Weights of a small encoder-decoder audio transcriber.
Model: encoder arch tdnn, encoder widths [256], decoder layers 12, decoder norm layernorm, decoder activation geglu.
Training: adamw at rate 0.0015, 10100 steps, batches of 384.
Rows from block 6 of the text decoder of a small encoder-decoder audio transcriber, named by matrix and row number. Rows with one number belong to one neuron. Each number is 128 + 32 x the weight over its row's rms, rounded and kept within 0 to 255. All counts start at 0. Numbers have three digits each.
After each neuron's rows are labels from the 100 texts, of 14848, where the neuron reaches its largest size: "tokens" is the input token at the peak. Only what is clearly more common there than usual is listed. The data: short read English sentences (LibriTTS-R).
# gate: MLP gate (decoder.blocks.6.mlp.gate.weight, 512x128), inputs 0-127
# fc1: MLP up (decoder.blocks.6.mlp.fc1.weight, 512x128), inputs 0-127
# fc2: MLP down (decoder.blocks.6.mlp.fc2.weight, 128x512, transposed), outputs 0-127

gate.459:152109120155166152176153111194158132145078105188130096094167152099123149073082143106131083130119168078089164224149108126140078166102144148105095111168129070134107120144138172094103124109156158113190106127139138149144103127110118096137148169089137135201191098179139124100045164138132085155171142096102116121157094091133118147134117145144073078139163133137093145094136079073149163134089
fc1.459:092122134066112166149111122120122116151105189146149106130165110162160166114131148173195098110125128155125122175116120140092146171185168155125119057111075107107076133140178112098113217137122130128108103130169171141136082078090174178139087154120120087114154084145117106076119144155078171158073108186119098149187135142131156048111145111105124166073095186118096139122146104167159121134114
fc2.459:141131143135085154181166116162106117134081145088090094083156188215132123128129117136091090164087142168074083103145114113139128123121071150148079146078152118099128105133088101125131116124143158087125123151109132184114163079156140118107089158152124117146098155170095120144107125126170163184123206164120146143157113148140133168159110073151024085140130218093133130105131155073141182128118
tokens: "be"; "at"

gate.310:112133159150101147086083101113172082043084121208145139129167128134134115106121157125155139147130137101171094138128089087100118168142116138155127144100086176125149200206130143124148135155139096187097093176133135128168128070137134105076146108135150103149075166085087150078131085157107143125115113114143147109148061051131123151128183110132136145059130088128125048158146143158137099188131
fc1.310:070198103079136171181149137147176104113108136163178120121159105078088082130166067152117190168113153151124125134134110143126087120178113122142089156147076137118159062100109167140087094094130017080181068078119141155124158115142111160120119144141121120104080100136114097118176107117129161136173156088143113141107121061125095163132104117151139172144131086085113161156111149114101123147185
fc2.310:104131146136114115135130182166074134175119149137145109093159099113089169128081186096111108117117088094175182122203174173122130117035187132077160145130090086207111125131115113102138109097165150113159134126134111128129135141125094177100119181135113079156103118108157096163114160138094074145148080147176101090099130135077134113096109170065130158117169161185126091150077135089111151141172
tokens: "be"

gate.341:106115117147128102111074068161118064092180101114104065172145130124145175170143117175151152144138145174157134117100110143155109205146154112087185158159155130118060125175077114109131117084136127173114127125135122136194122087070113084143112115101172110159165100168134089171140107106123085183153134124096110076125055167081136113141067150147152106140083189163127079167128097107149121121111
fc1.341:163169089125153107136167121105080152088098171112107134159156142129196155138157142167149102108095113173154112077124105095139102106144155202116058124134121130097158115138119111132108150154156181128180157064130118106149126057123114102188187115151180062129181099155138126170148116117097139105094122173102096071126107151136137152124145113163110117086100119153170049034135091154131127117178
fc2.341:104159071109116131121133145183098131169187084118081087098122092110130141141167121194097088107066185117176124099110160120142110107167131126137156169135171125117142117168096110135122127082074114108106140144150096142190177069127161123160109161117075118155155124158087144196145127148106097174106186147162120120129054059105158175071120142117130159112132130141065136125122102137212096119100
tokens: "be"

gate.328:094188125123149134120151117165146113136112142153209070078154147175144113174079132096095085152107160101155178074128041118168138110107132125190128098185112154109167142095159131099172114115145195134161113082128113114138086164164058111137150106101170124187133158053159148121131129118081141128149142135110114137135143070131189146090089140117089136120077104104154108134180103134135067151115
fc1.328:117110201156146089111141097113077143185175119081132097129154153117114100151130115126076109168176183169117091113172098102171079152123129106118159167152166116157140086120149046132130164118125123108131088120128107152151148144076106121108065115113148141096085167087129074108143145097161112114159126082152110104119193116147079110125147202099123087183154171166096144224165136113103098129084
fc2.328:172136097096133103099160158180142174153164091109112132171149067068145179088180205127122102155153201159095092106105137158192091118157122158093147101176175156084144130168134130105134147156119113137098140151117086106142145151179086121105123027131090144091063137142149098118127135129142127173143173151149084119141111141123149124078130111124134150115084142071132122132085121176132103061080
tokens: "what"; "to"; "run"

gate.146:193096133132097183127172150085148129132138127097101181134178106128071143131134115198120091165085155140125171142163087108123110143067170156104115107080080050108096179144114100142154144190150114157125125130133173135184112118107162109184118125124154088143138152122073102159145129117188163158077135066132171138104116139105058092104159152118168158141091144142109155075149138117142057138082
fc1.146:117147164102174125142109095159089155114170101143146104083139107187166117136153078189166132139133106179122077143127168175091145140159123101205137070100123147132099148178056093084110162142102125130148160098159122123176105091090168134122151112132146146106131144161081213130151123090118126164127200165069091079121114117117123137074137130151113120085094083160136074160130109118074166071114
fc2.146:200131145124180101119116116141124145111145178160134107182108123117092184114176155096121128116141143153034170168083150092093049099133129113159122075158143114123206103181120106139081082146146147139158127124058136101131129111141134130161103115116145084145088087167116149085211159107118108181041106106145124120150147152153143111096082150163084127155103154095088131124124157147139155079122
tokens: "she"; "her"

gate.30:119101138154117135142119107126109106133140177149116111166082098068195106104130163166125136144149169150136092121076066118128066134109100102102135117134081106113119147150111182103159145193151114128057107100127170114184088105142090127165158145144149148141152179135077181165027086132115160166163215139073144099118126124168080154152098096135099153086108162117116161128132136118192104162099
fc1.30:149172164124124180139178114149124150112157121141083134138113138148109103140193143083144168103116116164083163161134143113112128136168137139051104163049124125159122088121092084111085103134132064138147102146151087142044116093132139111126155098069089059126134169114143166112175139138106135128116106130147182126171049074114128136196144138144177146210130174154135128150120133092096137084182
fc2.30:094117126140098085115125146134131117123130052169150137091087117173141161101143147151126103065126049166156180089085164166176136180134164103144202170150133138103114104137118111089160163130217170163137129116075167140132101070195173160154103090177095158112067151151093097170169128059135126132140097131096144138189114113101107140130131127103160137119076083123122129105110128165152124127141
tokens: "she"; "and"; "way"

gate.46:174099175145106164141113123160186126179151117111144085143185163146137140131125077211141119129129139155122116093152111167108075145122167080155179118105113203155103152074086169162141131153136150129130152087114108044141132103088060084161134068135133149141144125109115092130108133118096109096137164097122091109047146175139153077108164149178118135080116123133129165152206150092128079141111
fc1.46:136138161137088161096131104103196093131146090098146124134122103113080129120083110080111166093176084117130073126063142107169135145085175147131165121142119098111107102144120157125224072200099065126139118107105091142119134143129139132103089166141170115224113122141141117178094117190158086091094131147096102111065143140139161076147128168130086129113107179120132125140147161156140185183100
fc2.46:119108102109126108136140197128140176110135082142092182151144128099174153198135135198168084156115100172164124103185092155053159095139142163047159156112105114078138111085124124126120142126155109112081143091123106112151093147145104123166181152104119073093125162165152126197092071126105104095165104144109113185139093119111181175169122084061137132125173110157098128133113116126097116076120
tokens: "what"; "why"

gate.356:192097148103105147100174074104149121096156103165188128128093130183120100134121142125190138141136110141137148147151129109214104148080122122136057068160091101115121150147083093135151127139103168131142160089180144057150060140096129174083118168157140145110183116110180149127106116139143109126132131115161132170062141091126056185157118135081086131107128148093157092176126162158161099131072
fc1.356:126135140093164106094099104194141160142130142178104182136151040111106155086135161154165161113158113151116147100065143088163127112052124129171149167120056163164152106146089146125134161136122114117167119122128097110154168119137100163142114135099090066167132139136120133113173070145102128091092184127082122138149080093130137125147038096192110117152182117144116076069124156176160174133118
fc2.356:168110097149185109087171112135135165127142106156179161125150122125135141138118181149147118117121118111123105149108110081140108142136087093128048125150119199068110163058185082131124165123158109123211160136148175165051178148107150129070136100069105137095180065129117113056134123121143152149122122096105139139108148036125100114127189159126136119142166133136097117113140179173110112111146
tokens: "she"; "i"; "in"; "he"

gate.11:128133165137135154054138105070145087143130136109191168104188052086144106146168137127121156148086160105177124146121181105150141106086164129083189114125167105089115105109120165162130104150149091178113117175084145143131162045091105116097121147131085128152092121060138131143097140172130110134117098114138162114108106098141105184103102182099109113166159121126059148195082150130189104168134
fc1.11:119104148153174155165176134155138115132124126118135082145093125127127069150088126154119154103130078171165076169107111093145107099196045119096101106147158074113132093044150147180200118154133151158083087141156139132143139102091138136094121182107065104131141111167147109155156168141142139213135101122119156135118168155124177115158080156090137142144138109110124093146105064101191069163141
fc2.11:156128141100136154116179127125118139166097116106108153148142115209122143090130169184088162159170153136154104155106116098138150176131126104133143162152103132144150145115160123115110216105120167121109135162127161133131148052108099056080180146116118155171085153101165100127084123178113123125057135138138155093091170141124118041138128104162113085121114018108101105104114177093155060142119
tokens: "something"; "anything"

gate.224:145079057160148120093126131189150160094131105178149164191111182135138122145173159117148103121105134161114125128194126106167117128142131053128055125175122125145102158171159172159146110103138186155199131132131141121135130115120186148097144186119144117175188046106110117088143099151122117146069095138119083148085133108119162147063135169082089139131170137120081098108111093165170127137141
fc1.224:120183172107140150113136071109083161079146106178081107126133089092145116124169143139024084185125118141170120097165180196124079133151112156190149147158119143131135126154095097123147176160115119062184088062157140150176114136111112063127159158133143127098116192093157170132155134119087154114138158155136127120149077116112140121095134114119108158144115037142140105111147153092093102112112
fc2.224:114156103072109092083158110166119134128084106098158162132101138066100126107126116145111166104091114172179115105095153168081112138163167146091097164141146140101084153123157176122099100218182114120074105104104140105091176135103194121153136128193099120108138127080165143138107155098143065150172155180079103107091131143057098121177098159177144165136178147105175174101148112120135157130111
tokens: "is"

gate.174:103163121165183089140170081150120145104123111129105146095148083169160136143120090182122127110142082099115117125149117172092126141106165094099096155047088084154114134214129128150153111119094102134061099108123164105219190125125101092173139170156181123177140152218153137153081089130160092156122131114110100171122075093136155149097159097108085133081166152114148129154112147091146126110142
fc1.174:196102111141152145152050118091139107140099117092115136122120100133101095114092126065138136078130073160106115140175087103100149133151091112135153151026113117105133169131153063138126172147114157147104139107122176139116115086069146159123162147144117102126144172125154161144169084179207148174139155130135072177106139161156124162155140107089126168035170145105118095129125088198148115116109
fc2.174:133125128132145133163126076109254068079126137088116153183109128172154092129147089146131014180124118171117126146112142112128132080110146131099149171122175174154076183135090100151120126097097115155117108107169087106150172124149141115162109134153152122135137130136127106103104167148134144145137102084133105100169116165115094165125045124151093139145100159140140159080111187143055120160088
tokens: "be"; "made"; "make"

gate.232:130163164213128147082159105134170035189110120101130135154144170102125133196170109134103112102157150091140156123119083112176108142129109207147087138104114165172084187138127171157113112177121122143128169126076084151113129135117119105113158148113140181147131071054123075114095104103135112113116145110108170160133097111068128166096099126091138084140124101066141122177179151110153100098099
fc1.232:175164139189142167078138057092121119093080131109157103102082133134130140181185141121159098177115117119127148130169102064061152095152137166082114144109139127094157174106164128084106146160167127155150083206116112056062066111098162124120158172124107091086124135127112119166111145182150037119177130107136151130117140094173139109117136123104133120140146114171135064148144163145105136122105
fc2.232:125107136106130117138115130164114173110199092175099157075085122093117124139081137164163115061106075069108168156125158155088113112195154126183103113174080172073131093129106149108166138123103116102132168150098146147098106161111093079100089135109124126169183114149114136170179124143130176083096100167113143131179117145102163084126072167112092071103102152109130162173121114140108174196181
tokens: "is"; "was"; "does"; "you"

gate.153:119126185165116142157140091137119154075165165136106107152162125153073104132126173178174084157175099138078142110138130159123079091153093080111179151137106098147149145137173162143205145135080089135145076101119107060113179110164053113164089186082117201125158178118113096194103103165135139101128169100117156099170081110111136138115115157128114130143132144062146105134085128096104129151107
fc1.153:126112134148135113173091110137115149087205158113083133160184130074102127042112079070086156099120065094071102150093148147141145132120142125127135132132115151169118145079131059107156179162076135123134189119128093115126131133063139132163150140081101123145135166159079074122124123163090122170158118039152156149132180161102188118139128107134114136144185159160139126080112120113120130189166
fc2.153:178183102103115130144183159220090107089142142119154130074148115097156061141113157131121103091089105169164115115150101111081126135080103165100131139081128166081091159115124142114095193123131094142142190113114143142110115184129150123160136054092111147119120090174156071116124074116138133066128127135108149152140123138109168135117139111200118179210056116176142115115123168141118170121160
tokens: "and"

gate.145:106183193084141129094174090154179108079145116149149083123102099135125081146129110094138157171182133114145136138160135149155047120133071122156137094146140200156102090123176124085120130127120116129060130089115126069141136090156096149101147125128138132093234096133103177104133122130106129177145104116070119119139098157162156138129096206187151108157072118108072119177101133119149167132131
fc1.145:098190138152167065123168113090092207108150141127126164180144167146154138122132147113116131104132146116121098137099140154106132189106115172180147091205117132123138105126173187139090105092181090116113094151078143140198126174132122149130108149091099061099099123140130149067088162141159106180081113157173109091131120157081134088164114148157098148109133129116101147110092150039162165125077
fc2.145:150076075089037169157115163103132128120096077159085122177149086089159093184114117139143113123123137116162153104108132181119141071162096109139135140090165111110093181156130114115206095164085135183163130073120139132111131154114125120099171047143141174187110115131141138125103110114120051106159187114193193123142133097121160129121117117136107135104162138131117136184155091155113153072133
tokens: "what"; "they"

gate.424:099054133163111086136162119180134053123138107124149095132145155146111093067119137168115109124158129103121137138136081104200164116114119224128112153142119140102120131156169162104108150134172078129174144143114080136133123187094166074104104208092162104168122112117107080130124071131109091119183081068198139149144126086164136187140176174111091120117127156122165129127092107153165119120153
fc1.424:056133158121058128047087110175163105130110121140128105148080142094109115142141092140114102210139120185129113124133122141145125119097083166141114140065128160202148102135138149051136099173185175157113132152159135118170162131162127102129137084094191070157129086183137137120113125148120113135161156154084110143104093128160179147080159148163089052128107151126092160125153118073117101100136
fc2.424:137125108138117121165096190167088161139119155120079165114150109134076073152156146102109116072085086140120114081073130175106084182119219114095134122193068064089168162141129092120136126105140083055149079138146158160133096152127187109131152093122111118105113145106145173161152117138146104189154123194105119119132143144145138079135159073115147109155165122102144088159151102148150129191159
tokens: "she"; "so"; "was"; "very"