config.toml
dataset = "short read English sentences (LibriTTS-R)"
n_mels = 64
input = "log_mel"
spec_augment = true
tokenizer = "word"
encoder_norm = "batchnorm"
label_smoothing = 0.05
decoder_layers = 12
decoder_norm_position = "pre"
decoder_head_dim = 64
decoder_parallel_block = false
decoder_positions = "rope"
init = "torch_default"
eps = 1e-08
epochs = 148.9
Rows from block 3 of the audio encoder of a small encoder-decoder audio transcriber, named by matrix and row number. Each number is 128 + 24 x the weight over its row's rms, rounded and kept within 0 to 255. All counts start at 0. After the name is the row's rms in percent of the matrix's.
After each channel's rows are labels from the 100 clips, of 14848, where the channel reaches its highest value: "loudest" is the band of the loudest frequency at the time of the peak; "responds to" is what is common among them. Only what is clearly more common there than usual is listed. The data: short read English sentences (LibriTTS-R). In brackets: how many of the 100, against the usual share in percent.
# conv: pointwise conv (encoder.blocks.3.conv.weight, 256x256x1), inputs 64-127

conv.243 099 [127 114  68 105 103 142 124 137 114 115 122 124 124 107  86  95 105 116 115 147 146 151 115 101 144 101 106 137 110 140 131  50 148 103 127 135 135 103 131 154 144 138 153 142 123 134 146 121 154 140 117 117 129 101 110 135 118 125 171 113 153 108 157 186]
loudest: 250 to 500 Hz (58 vs 11.2)
responds to: voice: female (84 vs 53.7); the word "you" (37 vs 14.9)

conv.95 102 [130  99 133 124 126 124  75  98 114 152 144 128  89 110  87 132 117 117 145 106  85 101  86 130 140 139 110 143 116 118 140  63  99  68 133 119 125 134 128  85 136 176 125 142 117 160 114 120  96 112 153 111 132 157 165 102 136 130 127 128 115 156  93 102]
loudest: 2000 to 4000 Hz (31 vs 1.8)
responds to: the word "to" (32 vs 14.3)

conv.214 100 [ 93  91 126 120 139 128 117 100 158 124 119 121 178 136  82 142  94  76  99 145 130  95 109 116 109 155 120 116 123 111 132 151 139 136 127 138 179 114 126 116 149 134 102 140 101  81 123 123 150 121 133 102 120 113 136 113 148 115 140 130 114  95 169 167]
loudest: 250 to 500 Hz (56 vs 11.2)
responds to: the word "was" (40 vs 9.6)

conv.8 099 [112 108  85  56 105 122 138 144 107 123 136 153 111 111  79 148 148 114 115 101 109 118 110 143 107 125  99 148 129 184  96 133 125 146 123 161  60 137 126 134  80 145 119 109 155 189 159 134 106 139 120 135 114 156 150 150 127  68  95 135 188 178 159 148]
loudest: 500 to 1000 Hz (47 vs 6.2)
responds to: the word "what" (59 vs 5.2)

conv.192 097 [148 131 109 123  87  89 106 139  64 158 100  85 125 146 159 130  98 115 102 140 148 115 129 112 139 187 104  96 131 110 101 110 115  76 111 146  72 148 128 158 107 140 116 133 119  95 129 158 120 110 148 121  95 107 173 149  49 130 147 126 133 137 112 100]
loudest: 250 to 500 Hz (45 vs 11.2)
responds to: the word "to" (32 vs 14.3); the word "be" (26 vs 4.4)

conv.227 097 [169 116 131  92 163 121 133 104  90 105 122 137  80  93  97  96 106 133  82  84 101 139 127  55 140 133 146 155 137 114 111 143 119 113 122 117 134 142 118 127 142  88 110 125 146 117 135 114 162 101 146 132 113 107 120 118 100 111 138 151 130  93 106 149]
loudest: 250 to 500 Hz (28 vs 11.2)
responds to: the word "to" (32 vs 14.3)

conv.52 098 [ 96  63 103 132 129 112  90 144 127 125  86 134 125 111 133 134 155 146 124  77 142 170 108  97 139 137 166 149 141 133 105 155 119 140 134 129 153  75 100 142 117 106 104 163 114 100 155 131 124 157 127 103 142 115 119 117 142 119 108 136 103 128 108 142]
loudest: 250 to 500 Hz (57 vs 11.2)
responds to: the word "was" (55 vs 9.6)

conv.130 098 [121 113 123 137 143 149 149 128 149 138 133 122 113 115 161 101 134 120 109 100 125 130 154 126  95 136  95 136 116  75 131 112 133 133 122 158 116 130 103 161  54  79 128 121 140 121 173 179 142 116  89 147 175 141 141  85 113 105 137 130 119 125 134 144]
loudest: 500 to 1000 Hz (27 vs 6.2)
responds to: voice: female (82 vs 53.7)

conv.116 099 [151 155 106 130 118 133  87 139 118 107 116 157  99 136 101 123 156 146 126 126 130 121 119 134 134 119 104  98 130  85 129 115 117 120 113  59 136  94 121 126 111 120 126 163 129 101  93  84 116 144 123  92 171 142 135 132  96 109 166 127 129 108 134 141]
loudest: 250 to 500 Hz (29 vs 11.2)
responds to: voice: male (77 vs 46.3); the word "was" (67 vs 9.6)

conv.21 095 [ 84 102 139 107 129 158 139 111  94 121  85 130 107 117 141 128 121 102  97 117  87 108  91  93 112 125  84 142 159 120 145 116 124 186 142 124  83 125 126 111 127 110 137  95 115 181 118  97 120 138 109 100 118 140 128 139 103  70 113  99 124 151 147 108]
loudest: 1000 to 2000 Hz (54 vs 1.6)
responds to: voice: female (92 vs 53.7)

conv.155 101 [ 88 117 158 101 123  81 118 159 121 135 124 185  62 102 128 115 125 155 132 140 148  80 151 103 129 135 124 122  67 118 172  99 143 118  82  77  95 118 142 156 145 126  88 133 103 135 143 171 113 143 143 110 111 128  98 124 141 120 151 127 117 148 115 120]
loudest: 4000 to 8000 Hz (59 vs 4.1)
responds to: voice: female (82 vs 53.7)

conv.88 102 [ 83 132 119 139 105 145 129 150 123 141 100 106 130 107  95 121 176  91 151 177 140  96  69 184  99 117 110 149 138 104  83 136 134  92 119  91 159 120 126 107  91 111 109 151 115 124 132 124 117 132 144 106 169 121 163 171 137 111 109 131 118 115 140 101]
loudest: 500 to 1000 Hz (48 vs 6.2)
responds to: voice: female (91 vs 53.7)

conv.228 102 [140 108  89 119 127 169 141 117  94 147 163 120  92 106 115 125 147 113 153 127  69 109  54 162 108 115 140 167 129 100 125 113 140 124 123 108 140 137 123 139 129  85 129 105 122 118 150 154  84 141  87 118 123 175  89 135 135 120 102 125 117 148  93 132]
loudest: 4000 to 8000 Hz (41 vs 4.1); 2000 to 4000 Hz (39 vs 1.8)
responds to: the word "was" (35 vs 9.6)

conv.135 097 [105 166 113 174 116 134 103 118 151 115 140 143 151 134 135 118 115 153 119 150 100 134 157 126 170 151 130 141 138  96  90 150 111  80 120 141  91 122 130 156 143 136 101 116 109 100 143 188 109 127  86 154 128 164  93  99 171 141 121 152 151 149 132 122]
loudest: 4000 to 8000 Hz (38 vs 4.1)
responds to: the word "the" (59 vs 24.9)

conv.241 100 [ 67 151 133 110  70 126 103 125 151  92 124 104 135  80 135 108 110  66 137 158 135 142 120 136 119 154 154 127 133 127 155 121 145 134 142 122 118 107  83 113 169 133 138 102 140 147  97 116 116 103 158  96 103 155 134 107 132 130 132  79 118 139 148 140]
loudest: 250 to 500 Hz (51 vs 11.2)
responds to: voice: female (94 vs 53.7); the word "is" (28 vs 8.3)

conv.86 100 [117  78 158 126 127 141 159  78 124 117  92 112 153 126 133 101 126 103 110 106 124 125 157 121 123 147 129 138 137  81  99 114 117 170 139  65 158  97  63  73 140  87 110 145 135 139 137  72 125 139 125  99 170 130 116 141 128 126  99 123  94  92 137 133]
loudest: 500 to 1000 Hz (31 vs 6.2)
responds to: voice: female (90 vs 53.7)

conv.180 101 [162 107  78  72  95 120 138 139 162  92 118  90 152 146 116 125 154 127 115 139 104  81 125 174 175 140 168 142 133 138 105 130 132 135 121 160 131 139 147 112 141 133  73 142 112 137 139 128  95 137 153 142  99 129  97 109 119 117  84 139 168 152 123 111]
loudest: 2000 to 4000 Hz (37 vs 1.8)
responds to: voice: female (83 vs 53.7); the word "he" (54 vs 10.9); the word "she" (30 vs 5.6)

conv.18 097 [124 132 115 100 127 102 166  96 154 153 167 124 145 113 115 144 114 118 138 150 114 101 160 153 148 139 129 140 115 182 151 129 165 129 116 129 112 136  99 113  93 166  85 172  97 137 115 145 107 125 173  96 116 138  88  94 108 190 126 125 156 144 171 141]
loudest: 4000 to 8000 Hz (28 vs 4.1)
responds to: voice: female (86 vs 53.7); the word "it's" (28 vs 1.1)

conv.198 099 [105 118 168 122 104 127 130 104  87 136  97 121 135 186 100  72 135 123  92  71 100 121 130 140  97 104 106 110 149 118 142 115 130 162 109 138 132 115  94 129 153 116 109 119 133 129 128 117 116  90 112 152 125 124 122 112 148  92 119 116 126 122 113 123]
loudest: 2000 to 4000 Hz (57 vs 1.8); 1000 to 2000 Hz (30 vs 1.6)
responds to: voice: male (75 vs 46.3)

conv.193 100 [ 99 104 136 125 143 103 129 100  84  77 138  91 109 144 160 142 139 182 121 131 163 106 117 125 139 118 176 110 122 132 113 141 168 154 165 119 127 123 132 166 141 131 134 147 102  82  94 116 107 156 110 138 191 130 122 121 129 150 148 161 128 145  99 121]
loudest: 4000 to 8000 Hz (73 vs 4.1)
responds to: voice: male (74 vs 46.3)

conv.215 101 [137 103  73 141 171 160 163 106  57 142 145 148 144 129 112 115 130 147 130 119 153  90 124  82 124 123 136 114 139 110 101 156 130 124 100 112 139 143  75 145 131 108 119 135 129  80 130 128 173 123 120 122 137 123 149  99 103 139 119 152 131  72 110 126]
loudest: 250 to 500 Hz (37 vs 11.2)
responds to: voice: female (90 vs 53.7)

conv.219 099 [134 110 141 130 120  85 129 118 148 130 159 124 148 108 118 159 138 130  94 135 129 172  92 121 141 125 157 125 128 143 175 113 103 176  17 136 143 126 124 117 127 155 101 119  94 126 119  82 133  82  93 110 127 141  90 116 151 115 144 124 142 140 110 122]
loudest: 500 to 1000 Hz (43 vs 6.2)
responds to: voice: female (96 vs 53.7)

conv.43 102 [ 93 144 122 178 147 138 125 144 128 163 149 108 129 145 157 104 137 108 130 121 118 117 170 113 141  97 123 111 148 129 133 137 134 142 127 132 171 131 110 129 136 146 159 147  94  51 111 116 142 139  85 170 131  73 106 131 172 102 167 126  75  99 151 118]
loudest: 250 to 500 Hz (32 vs 11.2); 500 to 1000 Hz (27 vs 6.2)
responds to: voice: female (87 vs 53.7)

conv.137 099 [104 159 144 112 161 170 143 148 136 153 106  96 109 139 136 165 143 130 178 162 129 119 154 126 126 134 159 137 100 128 146 103 144 127  93  88 125 144 115 127 122 111 109 127 151 139 129 118 137 133 171 136 125  89 140 150  86 148 128 128 109 132 119  89]
loudest: 4000 to 8000 Hz (31 vs 4.1)
responds to: the word "you" (33 vs 14.9)

conv.99 099 [128 127 156  95 127 104 148 112 132  84 121 122 134 116 116  92  72 127  74 126 130 101 149 100 118 118  99 137 143 101 186  82 113 135 142  75 124  93 109 103 134 142 132 112 151 155 123 100 135 105 134 127 142 129  86 121 108 138 132 121 133 139 138 143]
loudest: 1000 to 2000 Hz (50 vs 1.6)
responds to: voice: female (87 vs 53.7); the word "not" (31 vs 6.3)

conv.94 097 [140 100 103 113 124 126 137  86  70 155 137 130  73 129 128 148 119 157 145 127 132  85 113 121  98 141 110 127  99 154 141 152 133 156 108 134 121 174 131 159 108 132 135 133  95 110 121 109 160 120 106 107  99 153 155 124 157 129 125 131 103 118 147 153]
loudest: 500 to 1000 Hz (25 vs 6.2)
responds to: the word "to" (33 vs 14.3)

conv.91 101 [115 103 150 134 137 152 113  94 119 150 174  94  97  91 112 119 128 124 127 110 152 131 140 112 117 119  91 149 151 138 110  78  94 151  90 101 134 161 128 122 136 102 116 153 115 146 138 140 143 140 122 169 108 124 155 138 136  99  85 113 112 137 153 137]
loudest: 250 to 500 Hz (29 vs 11.2)
responds to: voice: female (91 vs 53.7)

conv.12 099 [110 165 129 148 162 170 164 113 135 137 133 100 125 117  98 108 139 135 104 106 111 147  87 116 114 108 132 147 126 164 121 161 127 134 136 106 149 115 123 139 127 113 129  99 151 134 147 148 146 180 118 110 130 104  91 155 125 124 132 112 129 128 144 146]
loudest: 250 to 500 Hz (41 vs 11.2)
responds to: voice: male (76 vs 46.3)

conv.203 099 [136  94 143 129 116 117  98  67 115  83 116 114 108  87 125 140 125 123 166 180 145  81 116 154 160 142 139 135  75 110 122 110 130 120 149  70 168 151 122 153 106  82 141 188 146 172 136 110 113 114 148 118 134 155 117 132 126 113  96 137 139  97 131 141]
loudest: 250 to 500 Hz (30 vs 11.2)
responds to: the word "to" (32 vs 14.3)

conv.68 102 [130  71 138 128 150 120  78  89 137 140 135 137 136 189 133 103 120 132 127 173 133 119  77 124  61 130  86 114 147  86 116 107 162  74 145 114 122 130 136 134 146 153 105  91 130 154 138 134 139  91 119 110 148 154 129 147 117 136 132  88 137 140 144 106]
loudest: 250 to 500 Hz (34 vs 11.2)
responds to: the word "you" (45 vs 14.9)

conv.149 101 [165 149 140 132 173 133 149  95 109 107 101 145  92 161 104 132 160 153 137 110 119 112 114  99 177 137 135 115 164 124 118 155 142 134  93 103 165 115 120 144 145 135  70 157 155 114 130 122 108 120 121 113 172 153 128 114 109 126 146 117 151 104 103  95]
loudest: 250 to 500 Hz (44 vs 11.2)
responds to: the word "was" (55 vs 9.6)

conv.42 098 [139 115 142 113 103 136  92 108  97 149 138 139 129 118 105 126 145 110 128 127 107 139 118  96 108 149 100 128 152 132 131 128 119 163 163 113 145 117 109 113 113 165 146 110  97 172 143 104 129 123 112 123 119 128 118  85 141  84 125 127 121 112 127 106]
loudest: 1000 to 2000 Hz (46 vs 1.6); 500 to 1000 Hz (28 vs 6.2)
responds to: voice: female (95 vs 53.7); the word "not" (36 vs 6.3)

conv.81 100 [117 147 145  87 139  88 119 128 109 128 118 101 127 114 127 123  92  91  65 114  98 101 122  97 125 133 145 129 113 113 148 158 132 110 152  78 138 135 111 124 153 107 113 104 151 130 137 140 143 156  94 160 137 107 125 153 167 112 151 105  70 112  86 117]
loudest: 250 to 500 Hz (29 vs 11.2)
responds to: the word "for" (35 vs 4.5)

conv.31 101 [ 93 141 140 148 108 113 144 135 106 149  55 101 145 108 141 111 175 155  91 115 123 151 133 100 125 125 129 138  66 143  73 148 117 112 114  97 116 137  95  89 112 137 113 161  98 131 140 139 107 120 149 138  97  72 112 128 119 141 114 124  79  84 138  91]
loudest: 500 to 1000 Hz (27 vs 6.2)
responds to: the word "and" (34 vs 10.5)

conv.140 100 [131  87 100 128 113 124 152 135 123 105 113  95 136 147  95  99 111 179 113 155 138 117 107 124 175 116  91 132 128 102  66 123 120 126 129 134  88 104 148 151 173 167 134 142 135 118 116 131 154  91 136 122 142 167 171 124 130 159  94 140  92 139 171 139]
loudest: 4000 to 8000 Hz (51 vs 4.1)
responds to: voice: female (83 vs 53.7)

conv.191 097 [126 105 132 108  96 151 101  92  96 139 155 157 145 129 145  94  98 119 150  76 154 100  57  72 142 131 132 113 127  77 123 119 102 127 134 133 156 147 149 172 128  89 128 150 127 136 130 153 117 126 129 144 166 135 130 125 157 118 141 138 116 117  97  95]
loudest: 250 to 500 Hz (41 vs 11.2)
responds to: the word "was" (28 vs 9.6)

conv.104 101 [ 97 129  94 127 112  80 123 150 155 112 109 124 112 116  94 152  85 156 101 180  85 127 153 164 117 146 124 130  76  99 165  82 148 151 124  88 117 126 144 120  89 142 119 122 100 145  94 118 116 150  92 104 121 130 130 108 134  92 167  89 158 134 170 117]
loudest: 500 to 1000 Hz (41 vs 6.2)
responds to: voice: female (81 vs 53.7)

conv.59 099 [135 126 117  84 138 145 121 146 124 113 105  99 121 114  90 115 160  92 132 139  96 126 141 145 140 106 121 151 151  84  90 109 147  96 180 133 192  55 166  98 137 144 115 102 131 125 130 104 131 149 117 150 126 102 102 131 154 111 117 120 125 104 134 147]
loudest: 250 to 500 Hz (40 vs 11.2)
responds to: the word "a" (29 vs 12.3)

conv.78 098 [146 106 124 117 133 132  97 124 129 107 154 126 113 132 128 177 108 151 156 182 125 150 116 136 113 138 124 162 103 109 155 106 137 106 166 128 137  96 147 121 152 154 123 107 117 165 120 162 101  98 145 123 138 161 138 121  70 117 131 112 118 120 119 119]
loudest: 250 to 500 Hz (38 vs 11.2)
responds to: the word "was" (34 vs 9.6)

conv.3 100 [123 134  96 156 157 140 156  55 184  90 127 120 162 117 114 112 131 137  97 121 149 106  94 125 150  96  68 134 154 124 127 120 114 104  95 129 143 112 145 131 136  89  89 150 136 158 180 133 123 105 141 107 126 119 136 132 159  69 123 147 134 133 112 144]
loudest: 250 to 500 Hz (31 vs 11.2)
responds to: voice: female (87 vs 53.7)

conv.115 099 [143 139 134 162 101  67 125 111 150 148 142 140 123 102 146 155 118 126  57 164  57 158 127  89 135 112 115 108 137 132 150  73 115 121 141 150 127 108 119 140  95 127 134 133  90 113 111  82 143 119 103  77 122 149 150 124 126 106 154  84 140  99 122 112]
loudest: 500 to 1000 Hz (69 vs 6.2)
responds to: voice: male (90 vs 46.3)

conv.70 101 [129 152 156 151  68 129 138 129 122 154  99 132  97 176 105 103 175 171  93 136 111  97 134 124 113 117 175 157  91 114 179 131 121  96 127 147 124  96 141 129 102 154  62 134  98 137 150 138 131 134 119 141 165 134 100 140 103 107 145  96  81 136  93 126]
loudest: 4000 to 8000 Hz (39 vs 4.1); 2000 to 4000 Hz (36 vs 1.8)
responds to: voice: male (90 vs 46.3)